config.toml
win_length = 400
moe_every = 1
learning_rate = 0.0087
nesterov = true
Rows from block 2 of a small sound classifier, named by matrix and row number. Rows with one number belong to one neuron. Each number is 128 + 24 x the weight over its row's rms, rounded and kept within 0 to 255. All counts start at 0.
After each neuron's rows are labels from the 100 clips, of 14976, where the neuron reaches its highest value: "responds to" is what is common among them. Only what is clearly more common there than usual is listed. The data: single notes of musical instruments (NSynth).
# fc1: first MLP up (model.blocks.2.ff1.fc1.weight, 384x128), inputs 0-127
# fc2: first MLP down (model.blocks.2.ff1.fc2.weight, 128x384, transposed), outputs 0-127

fc1.358 [112 139 141 127  95 123 156 169  69 115  93  99  84 102  93 132 142 144 147  97 163 169 111 108 135 131 140 151 124 120 105 111 132 134 137 127 145 152 103 120 153 130 120 148 154 135 154 172 138 135 121 129 145 119 137 127 151 152 109 156  99 135 131 114 143 143 140 142 103 134 128 113 105 154 113 149  92 112 139  83 109 125 152  78  95 110 102 160 152 138 144 128 120 118 154 131 170 113 123 137 120  92 124 146 118 110 145 136 143  82 127 116 147 136 127 143 151 107 149  52 124 156 224 121 142 106 101  96]
fc2.358 [142 145 150 113 118 128  97 164 114 141 154 139 132 114 161  66 132 129 149 134 121 107 120 111 116 174 138  98 149  88 133 159  97 102 101 127  98 121 141 126 106  70 126 132 147 134 122 166 118 111 151 132 107 122 157 138 139  78 119 105 152 141 164 120 152 135 149 159 170 120  92  72 133 116 173 109 134 139 130 124 117 119 104 125 114 117 142  95 129 141  79 152 129 146 108 131 118  60 148 117 122 104 117 109 170 137 121  90 155  79 106 104 132 136 116 121 176 149 141 119 125 180 132 107 162 146 113 133]
responds to: pitch class A#

fc1.68 [131 148 147 134  93 132 122 191 167 117 132 193 117 130 168 106  90 110 134 118 108 115 100 172 166 129 132 125 143 148 143 136 144 160 113 136 149 149  80 134 152 144 104 153 161 128 102 162 117 100 141 127 143 131 119 102 116 147 135 149 144 133 135 141  93 106 127 106 129 131 152 151 126 106 123  91 159 116 122  80 135  95 130 114 174 130 140 124 132 121 146  91 150 177 163 102 146 162 136 178 142 153 131 100 101 113  93 128 149 135 111 140 108 102 117 134  81 129 133 117 188 127 170 125 120 144  87 143]
fc2.68 [114 122 154 140 140 172 108 115 151 127 109 132 122  94  99 154 142 109 110 129 118 126 133 164  87 100 177  90  79 141 103 151 140 101 132 126  65 121 115 113 134 152 147  99 133 126  89 119 117 154 121 135 115 119  90 156 108 152  81 144 105 129 149 111 138 105 102 130 101 137 122 161 154 111 121  95 121 154 125 119 147 119 146 135 102 113 150 106 139 101 118 136 115 141 113 147 148 118 105 106 114 142 120  92 166 149 147 188  96 108  96 141  87 116 115  76 166 109 146  95  69 125 116 137  84 126 100 116]
responds to: pitch class A#; octave 5; note: A#5

fc1.287 [114 153 129 127 133 104 141 161 146 124 135 168 125 175 161 200 115 139 100 132 125 147 111 117 105 114  99 119 117 107 183 148 123 103 130 103 138 155 152 121  77 126 112 137 114  90 114 142 116 111 148 114 166  95 180 160 130 117 108 124 146 150 126 133 119  90 108 142 112 103 120 107 163 113 101 100 104 167 143  79 152 145 125 138 131 121 141 139  95 114  92 143 131 127 131  76 137 172 144 125 125 143 152 157 137 174 126 115 155 103  97 103 114 120 134  67 105 143 167 134 132 132 125 132 147 133  95 165]
fc2.287 [ 89 142  87 120 154 173 126 170 130  92  99 100 145 142 115 155  94 119 116 161 108 101 161 143 129 129 133  91 123 158 134 107 125 108 110 138  96 123 105 113 155 122 106 107  73 150 146 159 141 107  96  95  96 123 116 119  87 100 118 175 177 156 108 149 191 127 101 135 146 132 138 111 104 118 126 123 154 135 121 165  94 105 138 158 156 135  96 125 138 110 142 113 127 158 139 126 129 103 141 142 121 121 140 140 141 135 124  99 160  78 100 159  98 126  98 147 125 126 167  77 111 102 133 138 142 122  85 133]
responds to: octave 3; pitch class C#; note: C#3; note: D3

fc1.60 [142 118 123 117 120  88 117 169 206 111 142 102 127 120 128 112 102  85 129 106 120 151 113 119 109 173 144 117 138 144 128 136 135 130 136 148 103  88 123 139  60 123 127 142 116  67 144 150 120 127 146  90 170  92 103 135 146 146 134 123 147 154 115 105 122  66 143 162 142  91 116 117 116 109 141 157 120 120 134 108 111  95 126 150 131 146 119 122  75 147 116 124  89 141 148 138 108 140 155 103  94 126 110 130 109  93 183 132 131 131 108 121 105 132 112 123 118 142 171 113 134 102 160 139 169 116 129  81]
fc2.60 [164 107  80 132 111 103 125 129 141 145 137 158 101 108 111  95 126 135 115 134 153 102 147 136 128 149 164 132 126 136 151 107 108 121 117 151 116 119 108 161 109 147 123 124 132 192  95  91  91  75 101 126 114 160  91 113  95 117 108  86 144  84 114 161 159 126 110 139 153 149 130 141 159 143 136 167 152 156 101 187 122 151 138 131 144 122 145 159 126 149 135 164 103 106 132  90 161 146 126 121 155 119 160  67 134 125 114 163 134  98 120 119 112 130 163 147  94 136 119 152  99  85 149 119 141 131 112 156]
responds to: pitch class A; octave 6; note: A6

fc1.342 [130 132 128  83  92 149 161 108 152 123 148 158 140 143 124 111 142 162 132  98  99 141 170 123 118 146 130 138  97 119 161 131 144 151 107 109 180 113 167 112 161 168  90 146 108 104 121 121 119 122 131 134 112 130 154 159 113 139 105 131 154 142 148 172 115 133  85 109 121  75  98 130 142 139 159 115 119 154 152 165 105 162 120 157 142 112 114 139 110 122 100 161 157 107 107  91 129 110 161 140 165 144 133 122 121 126 167 125 190 175 129 145 106 167 116 132  96 106 140 168 140  96 124 151 169 119  99 146]
fc2.342 [145 122 151 157 154  99  93 117 138 154 102 139 166 141 173 134  99 101 151 122 155 117 134 169 108 133 143 147 154 122 158 140 100 120 144 129 127 129 189 124 147 122 124 125 138  69 148 119 131 104 172 119 107 151  86 144  98 109  99 137  75 166 118  95 157 129  88 157 130 123 138 113 178 147 142 125  98 149 147 111 144 122 154 123 142 144 191 100 137 102 132 118 154 106 143 105 116 136 154 160 199 120 135 111 142 128 112 116 136 110 127 112 107 140 117 140 101 138  87 120 166 152 139 130 168 142 117 121]
responds to: octave 3; pitch class G#; note: G#3

fc1.245 [136 125 130 101 144 101 118 141 110  77 139 138 123 125 156 160 165 151  88 157 169 169 156 128 135 144 160 159 111 154 136 155 127 156 143 116 136 120 140 103 120 121 121 128 122 160 158 135 162 123 127 102 158 112 129 123 136 143 114 149 130 119 108 163 137  93  99 156  96 182 145 134 111 140  81 157  90 102 130 126 136 115 106 115 152 108 125 141 176 134 121 148 145 113 136 150 134 156  86 138 151 163  78 106 123 123 198 133 125  63 115 144 129 116 108 117 133 121 134 100 134 166 108 124 131 169  73 106]
fc2.245 [149 175 129 140 107 114 112  97 107  94  95 120 150  91 122 136 122 170 158 147  90 125 171 113 126 133 115  88 128 144 112  80 143 145 112 131 149 121 133 105 121 149 113 149 156 119 119 152 136 131 153 111 150 121 137 121 132 165 111 125 121 128 125 192 133 140 145 146 122 128 162 160 139 101 126  96  91 130  77  83 128 133 125 158  91  91 163 102  86 114  75 142 130 120 152 141 132  84 184 138 156 118 125 109 140 134 182 121 141 126  87 113 123 157 165 130  98  97 139 124  89 110 154 115 138 131 146 121]
responds to: octave 3; pitch class G; note: G3

fc1.58 [ 90 115 110 152  96 140 128 141 148 108 141 148 121 139 102 160 152 104 152 115 149  95 125 141 127 123 145  80 132 152 132 136 142 106  56 129 152 122 100 140 104 151 157 164 151 127 125 199 135 134  85 103  65 110  78  94 123 131  96 157 124  77 139 139 146 167 156 134 154 153 154 138  87 161 110 132 129 142  95 105 101 129 142  95 103 128 148 135 131 154 104 113 143 109 140 119  85 146 156 128 136 142 143 147 170 120 125 103 144 104 152 155 123 139 123 128 117 152  99 140 140 129 156 150 130 149 113  94]
fc2.58 [150 133 111 133 160  96 142 184 166 162 107 136 124 144 164 145 153 152 123 117 139 118 142 143 171 134 170 175 117 121 102 119 153 152 159 147  87 143 126 130 116 160 117 127 150 146 163 118 167  99 133  94 110 114 196  85 102 113 114 112 142 151 169 132 136 102 192 178 137 127 116 113 130 146 167 126 136  99 124 113  90 119 134 116 144 137 118 140 116 107 121 155 123 104 134 141 149 147  89 101 122 144 117 134 139 125 119 144 136 140 127 177  97 153 136 111 118 121 157 138  55 139 145 151 123 149 143 128]
responds to: octave 4; pitch class C; organ; note: C4

fc1.231 [129 107 123 176 143 120  86 102 123 139 133 117 138 133  88 130 132 122 172 127 139 107  93  96 129  98 160 163 142 162 153 154 169 109 134 116  98 110 133 137  85 150 130 166 177 110 135 108 112 122 147 118  77 123 101  73 115 125 168 113 133 132 113 117 110 138  99 148  97 117 148 127 128 129 143 146 147 116 155 132 144 122 127 161 141 117 144 127 142 138 121 165 127  96 133  82 129 119 143 138  57 151  90  95 105  75 194 127 138 131 104 168 126 120 119 132 159 107 113 138 139 179 117 136 139 122 148 136]
fc2.231 [177 123 154 106 103 144 135 168 112 140 128 129 148 128 124 109 136 130 131 146 117 157 162 131 125 127  98 155 163 142 200 161 145 152  93 115 123 130 128 191 133 133 105  90 146 143 155 149 143 145 164 115 111 145 137 163 116 111 133 152 154 105 144  93 104 122 155 156 124 116 136  95 158 133  68 159 160 135 127 131 115 102 174 155 123 136 147 147  92 151 142 128 104 188 110 105 159 150 152 105 144 156 121 137 121 110  97 108 111 146 146 141  73 114 119 139 138 130 105 126 140 120 128 143  95  78 138 103]
responds to: pitch class G#; octave 4; note: G#4; instrument family: organ

fc1.108 [114 124 117 137 129 120 170 133 174 146 118 138  87  72 128 153  83 119 154 126 145 124 137 118 121  74 126 164 119 146 127 132 143 115 158 133 155 111 119 134 134 104 101 131 122  72 160 108 173  97 146 129 142 165 130 135 127 144 142 119 144 163 138 107 148 127  71 158 147 136 146 142 124 101 113 138 111 157 116 135  77 182 124 128  94  99 103 130 123 122 101 100 150 129 141 112 132 154 115 156 124  98 108 169 117 115 131  97 146 122 155 160 136 165 145 124 140 101 135 104 165  87 168 142 104 127 173  79]
fc2.108 [171  73 118 120 104 126 137 102 149 156 165 100 103 118 191 123 102 142 121 139 122 140 184 135 133 152 114 127  90 164 154 136 120  99 155 121 147  97  77 137 126 127 118 137 134 107 119 127 135  95 107 165  85 153  98 184 145 133 158 133 156 112 136 152  98 117 138 126  99 142 125 143 114 140  91 146 153 113 129 128  97 152 182 130 152 115 171 129 148 138 135 139 141 134 112 113  94 173 120 106 138 116 133 104 130 138 145 133 141 101 166 113 144 149 146 128  99 136  97  72 135 101 172  95 157 128 137 126]
responds to: pitch class A; octave 6; note: A6

fc1.179 [123 137 161 116 130 129 152 162 147 131 154 122 103 102 137 134 148 135 118 136 147  70 115  94 138 115 129 139  85 120 161 104 169 113 158 140 109  76 112 127 172 132 121 122 134 121 121 144 152 165 116 113 143 140 144 103 107  94 124 131 159 163 108 115 170 125 148 125 122 135 102 118 115 121 106 147  76  96 150 105 128 124 109 129  85 157 103 118 100  98 135 148 137 102 145 169 114 144 105 165 109 170 130 150 166 162 132 159 153 165  97 144 126  66  86 132 127 134 119  94 120 111  68 159 143 148 126 139]
fc2.179 [111 118  82 140 177 123 158 128 116 115  89 109 135 116 131 122 134 126 163 127 151 131 126 122  85  99 144 140 130 141 151 172  90 163 131 125 103  98 142 113 186 119 137 152 152 127 138 129 127 139 106  68 122 123 134  85 115 126 127 115 198 123 131 154 140 103 139 137 134 161 165 135 120  93 109 153 114 117 132 139 159 131 138 108 123 162 122 158  88  98 120 109 120  92 111 117 125 103 120 181  80 136 170 151 157 124 100 153 124 149 104  99 145 117 107 143 106  93 162 108 123 128  97 148 128 134 188 134]
responds to: octave 4; pitch class G; note: G4

fc1.133 [147 131 109 148 127 131 106 148 121 209 120 121 104 138 149 108 121 143 124 125 147 141 108 154 122 183 138 161 161 169 106 188  98 133 151 118 157  99 141 146 158 121 136 140 114 101 119 121 146 129 111 122 129 137  85 128 150 141 151 145 132 113 116 115  97 107 119 107  86 123  93 103 130 118 130 106  96 212 114 132 164  85 111 135 157 110 110 146 163 126 121 103 164 142 122 158 183 135 148 173 111 129 138  93 104 107 123 125 173 125 129 159 125 116 120 105 141 124 109 161 107  95 119 112 135 134 135 117]
fc2.133 [103 104 145 157 158 133 135 100 128 194 129 105 125 107 132 102 103 149 164 140 110 152 152 170  88 142 101 162 154 121 157 118 129 108 126 123  92 107 124 179 128 117 116 158 121 105 137 126 101 129 172 160  85 114 132 141 148 136 155 152 154  92 149 111 115 127 163 119 123 144 105 159  75 139 112 103  83 137 132 181 135 123 109 137 122 105 127 116 123 158 107 132 125 109  98  94 109 168 116 112 135 137 113  98 148 108 122 101 144 106 114 108 119 175 145 164 132 123 120 129 101  82 142 137 108 140 114  65]
responds to: pitch class A; octave 3; note: A4; pitch class: G#

fc1.206 [ 87 140 137 158 133 163 124 134 116 127 137 117 107 142 141 109 136 107 147 111 137 158 118 153 114 112  74 127 124 134 103 114 170 105 105 115 192 123 124 110 142 119  91 112 140 151 138 118  93 142 140 145 142 116 145 123 160 158 192 116 114 125 147 110 116  99 104  92 116 147 109 114  69 108 133 145 130 149  87 119 103  95 123 142  84 150  82 106 145 139 158 117 126 153 163 146 125 141 140 170 145 152 147 158 151 142 126 155  89 130 178 122 172 127 110  85 157 174 167 130 112 119 140 102 142 111 146 137]
fc2.206 [ 86 113 108 114 142 103 107  94 137 107 133  90 148  93 150 122 184 159 151 153 158 125  97 139 162 117 137 136 118  99 116 117 107 112 134 132 119 130 135 134 140  91 118 161 125 101 121 133  99 134 124 104 125 106 111 124 137 149 100 150  89 118 152 141 174 107 106 138 160 161 160 163 119 148 157 118 117  82  84 135 139 159 139 148 142 154 106 119 166 142 133 160 118 136  80 101 158 140 161 162 127  90  97 120 146 144 117 141 141  98 150 163  93 150  98  72 121  90  94 151 100 156  97 107 153 127 126 128]
responds to: octave 3; pitch class D

fc1.2 [132 144 158  88 130 124  73 153 118 133 108 102 112 117 121 176  70 112 110 103 134 153 117  91 161 171 139  87 117 129 111 110 136 142 134 121 157 100 123 123 139 112 102 173 147 140 143 130 112  94  86 105 114  99 144 108 130 135 116 180 140 100 113 126  96 131 147 130 163 101 111 158 125 134 135  65 121 157 126 105 126  93 149 133 121 101 115 103 138  94 113 135 141 169 120 116 130 122 115 132 123 138 122  96 129 125 138  68 112 149  88 144 113 113 142 150 138  76 152 141 164  99  90 159 107 109 145 157]
fc2.2 [139 177 144 165 155 143 138 109 156 142 139 141 125 144 122 120 134 128 143 143 136 110 143 133 151 142 127  94 172 119 139  82  84 123 175  90 107 136 102 139 128 110 121 164 131 109 148 111 121  86 118 153 116 165 138 130 170 180 120 128 128 146 144 122 108 111 132 132 164 152  92  92 138 159 133 131 115 135 122 177 136 138 105 133  80 179 166 142 133 117 127 140 121 106 114 146 107 138 104  93 159 107 167  91 170 115 130 133  88 108 145  99 125 123 130  74 147 146 134 184 142 137 160 160 168 128 142 113]
responds to: pitch class A; octave 4; note: A4; organ

fc1.233 [122 113  98 120 117 131 117 135 141  93 102 142 132  91 148 162 151 172 146 155  98 157  84 163 139 108 103 117 149 123 149 128 139 121  98  86 144 120 135 159 161 103 113 120  82 122 144 150 130 115 120  79  96  99  81  88 163 103 131 108 104 109 170 117 115 148 120 155 148 131 116 139 137 144 159 123 140 162 114 162 125 116 151 161 146 125 165 126 105  97 138  79 131 129 142 123 100 143 118 151 144 111 118 121  89 135  94  90 166 168 124 133 112 125 116 158 141 153 132 148 146 172 163 126 138 120 119  60]
fc2.233 [131 134 101 139 170 123 122 121 113 198 111 161 146 122 169 136 103 119  94 116 118 160 111 104 170 109 198 139 130 132 136 120 129 119 162 128 155 127  90 136 147 130 139 129 151 164 127 135 110 128 166 136 170 170 178 117 177 144  97 103 138 148 116 123 133 152  97 124 137 108 144  82 115 147 123 149 130 124 132 145 145 138 139 113 137 130 127 148 155 127 133 150  81 131  70 119 170 112 151 145 138  83 128 113 141 134 174 162 125  99 124  90 130 120 182 120 152 135 128 127 130 100 107 160 113 133 156 145]
responds to: octave 4; pitch class C#; note: C#4

fc1.267 [120 115 156 128 124 125 103 149 119 142 134 176 138 107 112 144 129 123 131  91 168  91 120 123 167 151 150 185 153 162 106  73 128  87 134 155 128 106  78 143 143 157 159 109 116 120 150 117 153 131 143 178 139 104 138 107 134 117 155 155 147 155 140 132  91  83 121 166 103 149  85 150 147 119 127 118 125 148 132 137 100 134  96 100 116  88 116 134 162 154 124 125 150 130 125 119 157  73 107 119 120 125 150 138 143 145 134 126 179 161 133 162 124 139 133 138 108  73 137 109 158 104 115  89 148 139 106 165]
fc2.267 [144 103 133 135 108 108 102 112 159 132 120 133 135 143  99 109  99 122 123 117 121 167 112 128  67 141 157 135 127 100 146 145 134 146 134 157 111  96 125 140 125 142 107 141 118 137  85 128 111 124 124 107 145 137 128 153 130 121 140  97 151 142 154 171 101  88 162 126 133  94 131 117 129  97 141 135  99 130 130 116 151 108 198 149 178  64 133 102  98  96 161 129  99 117 158 143 134 125  97 150 118  75 163  84 128 126 149 126 102  92 139 114 131 131 158 136 149 107 171 155 115 138 133  55 117 134 159 102]
responds to: pitch class G#; octave 5; note: G#5; instrument family: organ

fc1.236 [109 121 119 104 122 147 124 107 113  90 133 137 104 124 118 146 114 123  97 139 122 150 129 134 114 175 123 172 129 102 105 142 134 110 110 125 139 147 156 109 171 133 154 124  95 126  97  69 105 102 111 138 185 119 120 159 110 185 113 130 147 132 130  86 149 130 142  99 163 102 161 191 117 158  95 118 114 169 152  93 122 154 159 133 124 104  91 107 129 105 155 134 141 140 139 132 124 126 147 108 125  99 142 139  75 175 101 133 134 181 108 105 164 120 134 133 124 130 168 103 125 122 166 149 135 161 136 152]
fc2.236 [119 171 153 134 135 115 134  98 152 106 173 148 138 120 125  98 128  95  91 125 100 159 126 103 189  85  76 124 127 121 129 136  80 140 153 138 160 158 140 148  73 100 111 134 141 118  84 131 118 125 107 133  84  91 117  89 126 127 122 105 131 104 132 103 132 134 179 105 103 145  94 104 146 145 126 108 120 125 129 147  93 115 117 147 106 141 108 126 139 163 120 130  88 125 167 118 145 156 145 167  93 143  94 168  70 118 142 120 118 112 158 159 144  84 134 116 112 116 136 127 133 107 118 156 121 112 137 147]
responds to: octave 4; pitch class C; note: C4

fc1.270 [141 103 153 136 151 156 125 127 135 112 153  74 127 172 142 123 136 106 162 139 116 120 151 183 134 145 149 142 141 165 146 109 143  84  88 164 148 127 126 155 104 137 124  91 158 114 131 156 112 124 114 143 156 187 138 135  85 135  98 145 183 114  81 137 124 122 108 125 129 148 125 140  86 114 119 122 177 154 152 140 114 143 102 138 130 147  91 127 141 159 103 105 157 156 125 112 155 125 135 101 132  73 169 144 131 134 179 139 136 120  93  82 115  92 128 134 113 135  96 141 107 111 111 157 133 118 148 140]
fc2.270 [145 170 156  99 124 109 148 132 123 142 120 117 124 104  80 132  87 123 137  70 131 108 115 122 133 118  97 161  94 129 106 128 103 124 152  95  96 111 158 135 118 141 156 109 172 115 106 118 152 125 170 107 107 103 117 147 134 168 164 104 155 143 156  83  95 129 104 158 146 136 177 147 170 107 114 117 113 127 118  89 155 137  92 128  98 155 109 123 130 132 131 151 150  54 147 123 142 108 101 104 121 165 144 148 112 145 111 112  81 107 110 158 136 138 117 123 128 129  82 145 116 145  93 109 106 128 126 105]
responds to: octave 3; mallet; pitch class G; note: G3

fc1.252 [103 139 144 148 191 137 144 157 115 104 162 149 154 117 155 108 113 103 141 117 117 111 132 129 153 123 140 111 144 124 128 151 139 143 131  64 125 106 156 141 154 163  93  99 100  89 170  96 158  91 137 108 119  87 131  75 100 100 139 167 137 112 116 157 109 148 156 133 131 133 114 179 121 113 113 110 141 146 130 103 129  94  99 179 100 137 113 139 122 116 111  98 118 110 123 113 126 128 137  92 111 144  91 199 113  93 142 103 116 102 110 127 113 115 120  97 135 125 105 111 112 142 131 171 132 138 143  86]
fc2.252 [113  83 151 136 122 101 159  94 133 111 100 109 137 126 145 121 151 152 114 162 157  63 177 130 141  98 121 113 147 131 105 114 129 104 144 127 166 128 134 111 119 152  85  92 139 121 158 114 110 112 111  90 119 117  91 125 163 131 123 103 149 127 127 146 143 147 138 166 128 106 154 100 109  91 126 186  96  97  92 129 111 170 158 156 161 130 151  86  88 135 125 155  78 127 108 122 128 138 103 138 116 132 140 117 152 156 131 130 122 127 139 170 109 113 105 177 128 108 177 154 117 132 117 137 108 100 116 162]
responds to: octave 3; pitch class F; note: F3

fc1.218 [144 132 114 115 143 126  85 136 123 111 107 185  93 162 152 138 142 124 138 128 141 141 101 116 126 113 124  79  78 141 131 164 128  76 149 138  91 151 127 119 142 125 101 157 106 138 139 126 151  98 120  94 109 171 170  94 112 132 131  94 124  73 105 156 158 114 152 106 113 159 102 116  94 153 156 118  85 142 171 124 159 153 151 141 134 139  97 126 160 127 147 149 135 146 144 150 149 123 126 159 112 116 135 124 154 160  99 178 136 140  96 145 136 137 120 138 126 130 110 123 139 121  66  92 173 119 160 132]
fc2.218 [105 128 107 139 130 156 166 149 146  88 121 138 121 102 154 131 160 132 143 129 129 103 130 119 116  97  65 164 160 147 138 134  82 168 108 130 168 155 185 123 138 135 141 106 140  75 125 125 114 125 100 143 139 101 185 157 115 113 116 157 116 144 103 146 165 115 126 123 141 133 120 133 146 118 158 134 125 124 109 108 160 113 116 112 155 185 124 113  90 151 134  93 132  95 111 115 133 129 129 169 101 131 140 152 165 181 120 122 151 150 142 129 158  87 121  91 169 105 175 121 119 129 149 151 152 107 140 146]
responds to: octave 4; pitch class E; note: E4

fc1.255 [108 102 116 136  70 165 110  87 137 128 127 116 125 117  96 166 118 106 142 109 138 139  86 105 107 124  89  88 100 100 203  91 102 134 140 100 116  96 186 121  70 121 110 152  72 122 142 115 162 127 126 136 154 113  83 158 147 143 106 160 183 134 154 119 108 114 144 107 134 104 132 140 138 154 124 128 125 136 159 108 115 149 126 121 101  74 139 121 117 104 113 158 111 118  97 135 133 113 137 159 149 101 134 139 109 148 133 139 139 129 106 152 144 117 100 127 137  99 125 143 124 155 103 121 122 112 148  98]
fc2.255 [133 137 127 153 111 150 102 110 128 154 116 127 106 144 116 127 137 103 132 137 119 135 109 113 170 146 133 130 132 124 169 110 174 168 107 145  74 114 110 161 159 115 124 140 144 153 136 157 148 165 162 116 177 144 124 125 133 157 155 179 178 117  73  84  94 142 100 164 106 133 140 156 158 125 123 106 130 156 149 114 132 124 144 107 125  98 147  74 127 139 127 149 113 143 122 136 151 170 125 115  79 118 145 162 122 147 122 111 167 152  96 148 165 102 116 151  92 147 130 142 170 137 118 129 115 137  74 142]
responds to: octave 4; pitch class A#

fc1.9 [ 94 109 128 107 125  96  96 156 177 130 122 135  96 135 137 134 162 108  90 158 128 126 103  67 154 135  90 125 161  85 100 128 136 109  92 165 128 129 154 139 133 160 102 123 154 107 107 170  99 116 130 132 128 144  94 147  84 113  93 153 107 127 138 116  79 104 113 126  91 137 101 138 123 108  90 126 159 117 137 145 140 121  94 140 114 136 118  78 120  99 143 110 141 136 135 164 154 133 148  93  90 173 136 130 125 155 124 107 119  77 124 132 108 136 135 121 109 145 164 118 140 142 147 169  80  93 132 145]
fc2.9 [128 125 150 136  78 114 148 134  97 113 162 116 109 145 126 131 133 115 170 105 142 145 119  77 112 166 152 142 128 144 121  96 157 147 161 126 151 124 132 128 170 136 153 154 123 120 156 170 158  81 168 153 162 141 102 128 162 129 138 151 129 123 154 131 166 137 120 107 145 127 134 108 123  56 104 128 167 169 164 140 105 146 155 167 176 161 122 146 148 164 121 140 141 122 115 132 104 128 118 166 153 129 170  99 140 179 152 110 156 163 126 100 145 114 113 151 105 151 136 135 133 122 113 141 107 124 139 165]
responds to: pitch class A#; octave 3; octave 5; note: A#5

fc1.114 [121  83 122 136 130 173 112 120 107  92 120 138 174  97 154  92 113 137 155 110 152 117  68 138 103  95 116 114 145 133 132 141 107 121 107 147 142 119 115 103 175 102  98  83 119 160  90 133 129 118 104  94 146 105 137 140 117 128  92 108 115 123  76  98 126 124 100 168 146 129 106 122 118 145 123 153 144 171  94 138 130 117 120 131 164 126 142 143 111  89 113 156 140 165  87 103 103  77 143 129 156 111 144  79 137 131 141 123 108 130 131 122 106 129 162 101 123 143 122  86 117 112 127  78 147 126 128  75]
fc2.114 [119 101 135 151 121 116 144  86 137 119 182 158 127 101 127 148 117 137 145 169 126 147 138 168 113 143 126 150 133 114 146 146 136 133 125 159 143 139 163 141  99 148 128 112 136 124 116  96 150  87 108  74 146 135 116 162 148 124 106 133 149 124 105 159 152 125 129 144  81 139  87 135  96 132 197  86 103 127 131 108 175  86 121 136 128 116 101 143  78 154 141 130 162 142 123 107 102 130 127 122 139 106 101 128 108 116 116 114  98  85 145 125 138 153 149  90 148 168 107 204 141 128 139 133 136  88 156 113]
responds to: octave 3; pitch class G; note: G3

fc1.269 [ 93 173 124 122 154 165 122 111 151 155 130 128 130  80 133 111 131  90 107 137 114 158 121 139 117 110 135 148 157 136 106  78  93 129 166 101 164 130 142 116 164 129  91 115 164 136  99 109 132 147  99 117  86 115 107 134 130  96 133 121 129 112 137  87 116  75 140 132 154 156 128 138 151  87 137  76 119 170 145  97 127 117 100 141 129 122 122  92 105 104 187 128 131 140 147 112 168 138 133 122 136 106 150  79 109 123 178  94 103 115 154 145  77 104 133 110 126 114 116 104 127  85 135 130 143 112 123 106]
fc2.269 [112  93 181 120 151 107 107 138 127 123 132  73 163 144 118 136 144 144 156 124 142  84 121 166  86 132 118 179 108 111 114 123 139 101 133 115 124 108  93  84 136  62 126 127 123  96 119 131 113 116 181 146 166 114 105 146 136 105  85 122 101 140 153 116 144 127 106 169 156  90 120  99 125 101 166 111 114 114 129 136 142 130 104 124 162 132 184 122 169 132  92 121 141 146 163 163 112 138 148 147 142 119 165 129 121 100 111 125 172 135 122 139 120 143 103 150 133 132 147 134 152 142  98 132 118 129 100 176]
responds to: pitch class A; octave 5; note: A5; organ

fc1.47 [130 151 114 116 163 138 107  89 188 120 138 131 102 146 149 134 144  81 158 136  95 143 117 151 159  92 169 101  91 155 163 130 111 146 104 121 117 131 115  95 162 112 131 151 152 138  89 112 135 155 107 158 128 135 128  88 142 122 116 161 126 151 117  87 120  88 190 144  78 147  92 155 129 102 122 114 132 119 178 123 119 152  97 137 101 106  92 118 153 106 138 145 111 132 124 187 147 125 104 146 111 122 130 117 115 124 129  96 164 162  79 110  97 121 101 135 121 154 107 110 107 130 122 125 114 133 126 130]
fc2.47 [125 150 118 128 101 155 162 104 159 136 124 140 200 158  92 112 154 136 154 109 157 150 144 112 127 148 139 118 119 144 185 143 175 136  90 113 117 113 144 128 114 141 130 156 124  74  94 113 116  80 158 107 118 131 147 136 133 106 119 132 118 109 158 127 165 145 152 120 119 123 146 189 180 162 108 130 124 128 102 100 126 104 130 102 118 122  88 194 147 136 136 136 113 114 154 182 126 160 126  93 129 136 145 114 144 121 118 135 146 101  99 117 133 130  99 129  90 149 122 144  89 115 150 118  97  99 140 133]
responds to: pitch class A#; octave 5; note: A#5

fc1.150 [149 119 123 128 135 154 142 102 140 117 150  94  94  83 131 154 119 120 161 131 140 100 147 106 133 108 113 111 148 144 156 124 166 109 140  99 105 109 155 171 153 193  94  96 146 118 115 123 113 135 117 155 142 155 102 123 145 145 113 139 144 137 118 130 128  98 137 120 134 107 114 157 118 112 127 125 121 114 133 127 130 101 202 142 105  98 134 114 168 113 100 119 125 169 153 146 119 162 109  87 111 159 121 123 140 119  85 156 198  95 151 126 137 110 104 128 161 134 131  99 116  99 100 136  70 146  80 158]
fc2.150 [148 106 121 148 147 153 150 146 145 100 134 183 142 148 146 108 100  74  98 122 155  99 144  86 157 141 108 127 153 157 158 106 131 131 174 113 116 125 129 105 125 124 100 115 131  65 165  95 138 133 149 111 113 105 152 165 135 117 147  92 130 117 126  96 101 153 139 116 104 123 150 149 124 103 127 160 140 108 118 134 107 134 162 112 109 124 135 111 181 139 108 105 128  82 138 156 103 106 135  90 133 144 124 140 135 109 187  84 142 106 128 103  68 124  98 125 140 101 117 158 138 130 103 153 120  93 116 157]
responds to: pitch class A#; octave 4; note: A#4; instrument family: organ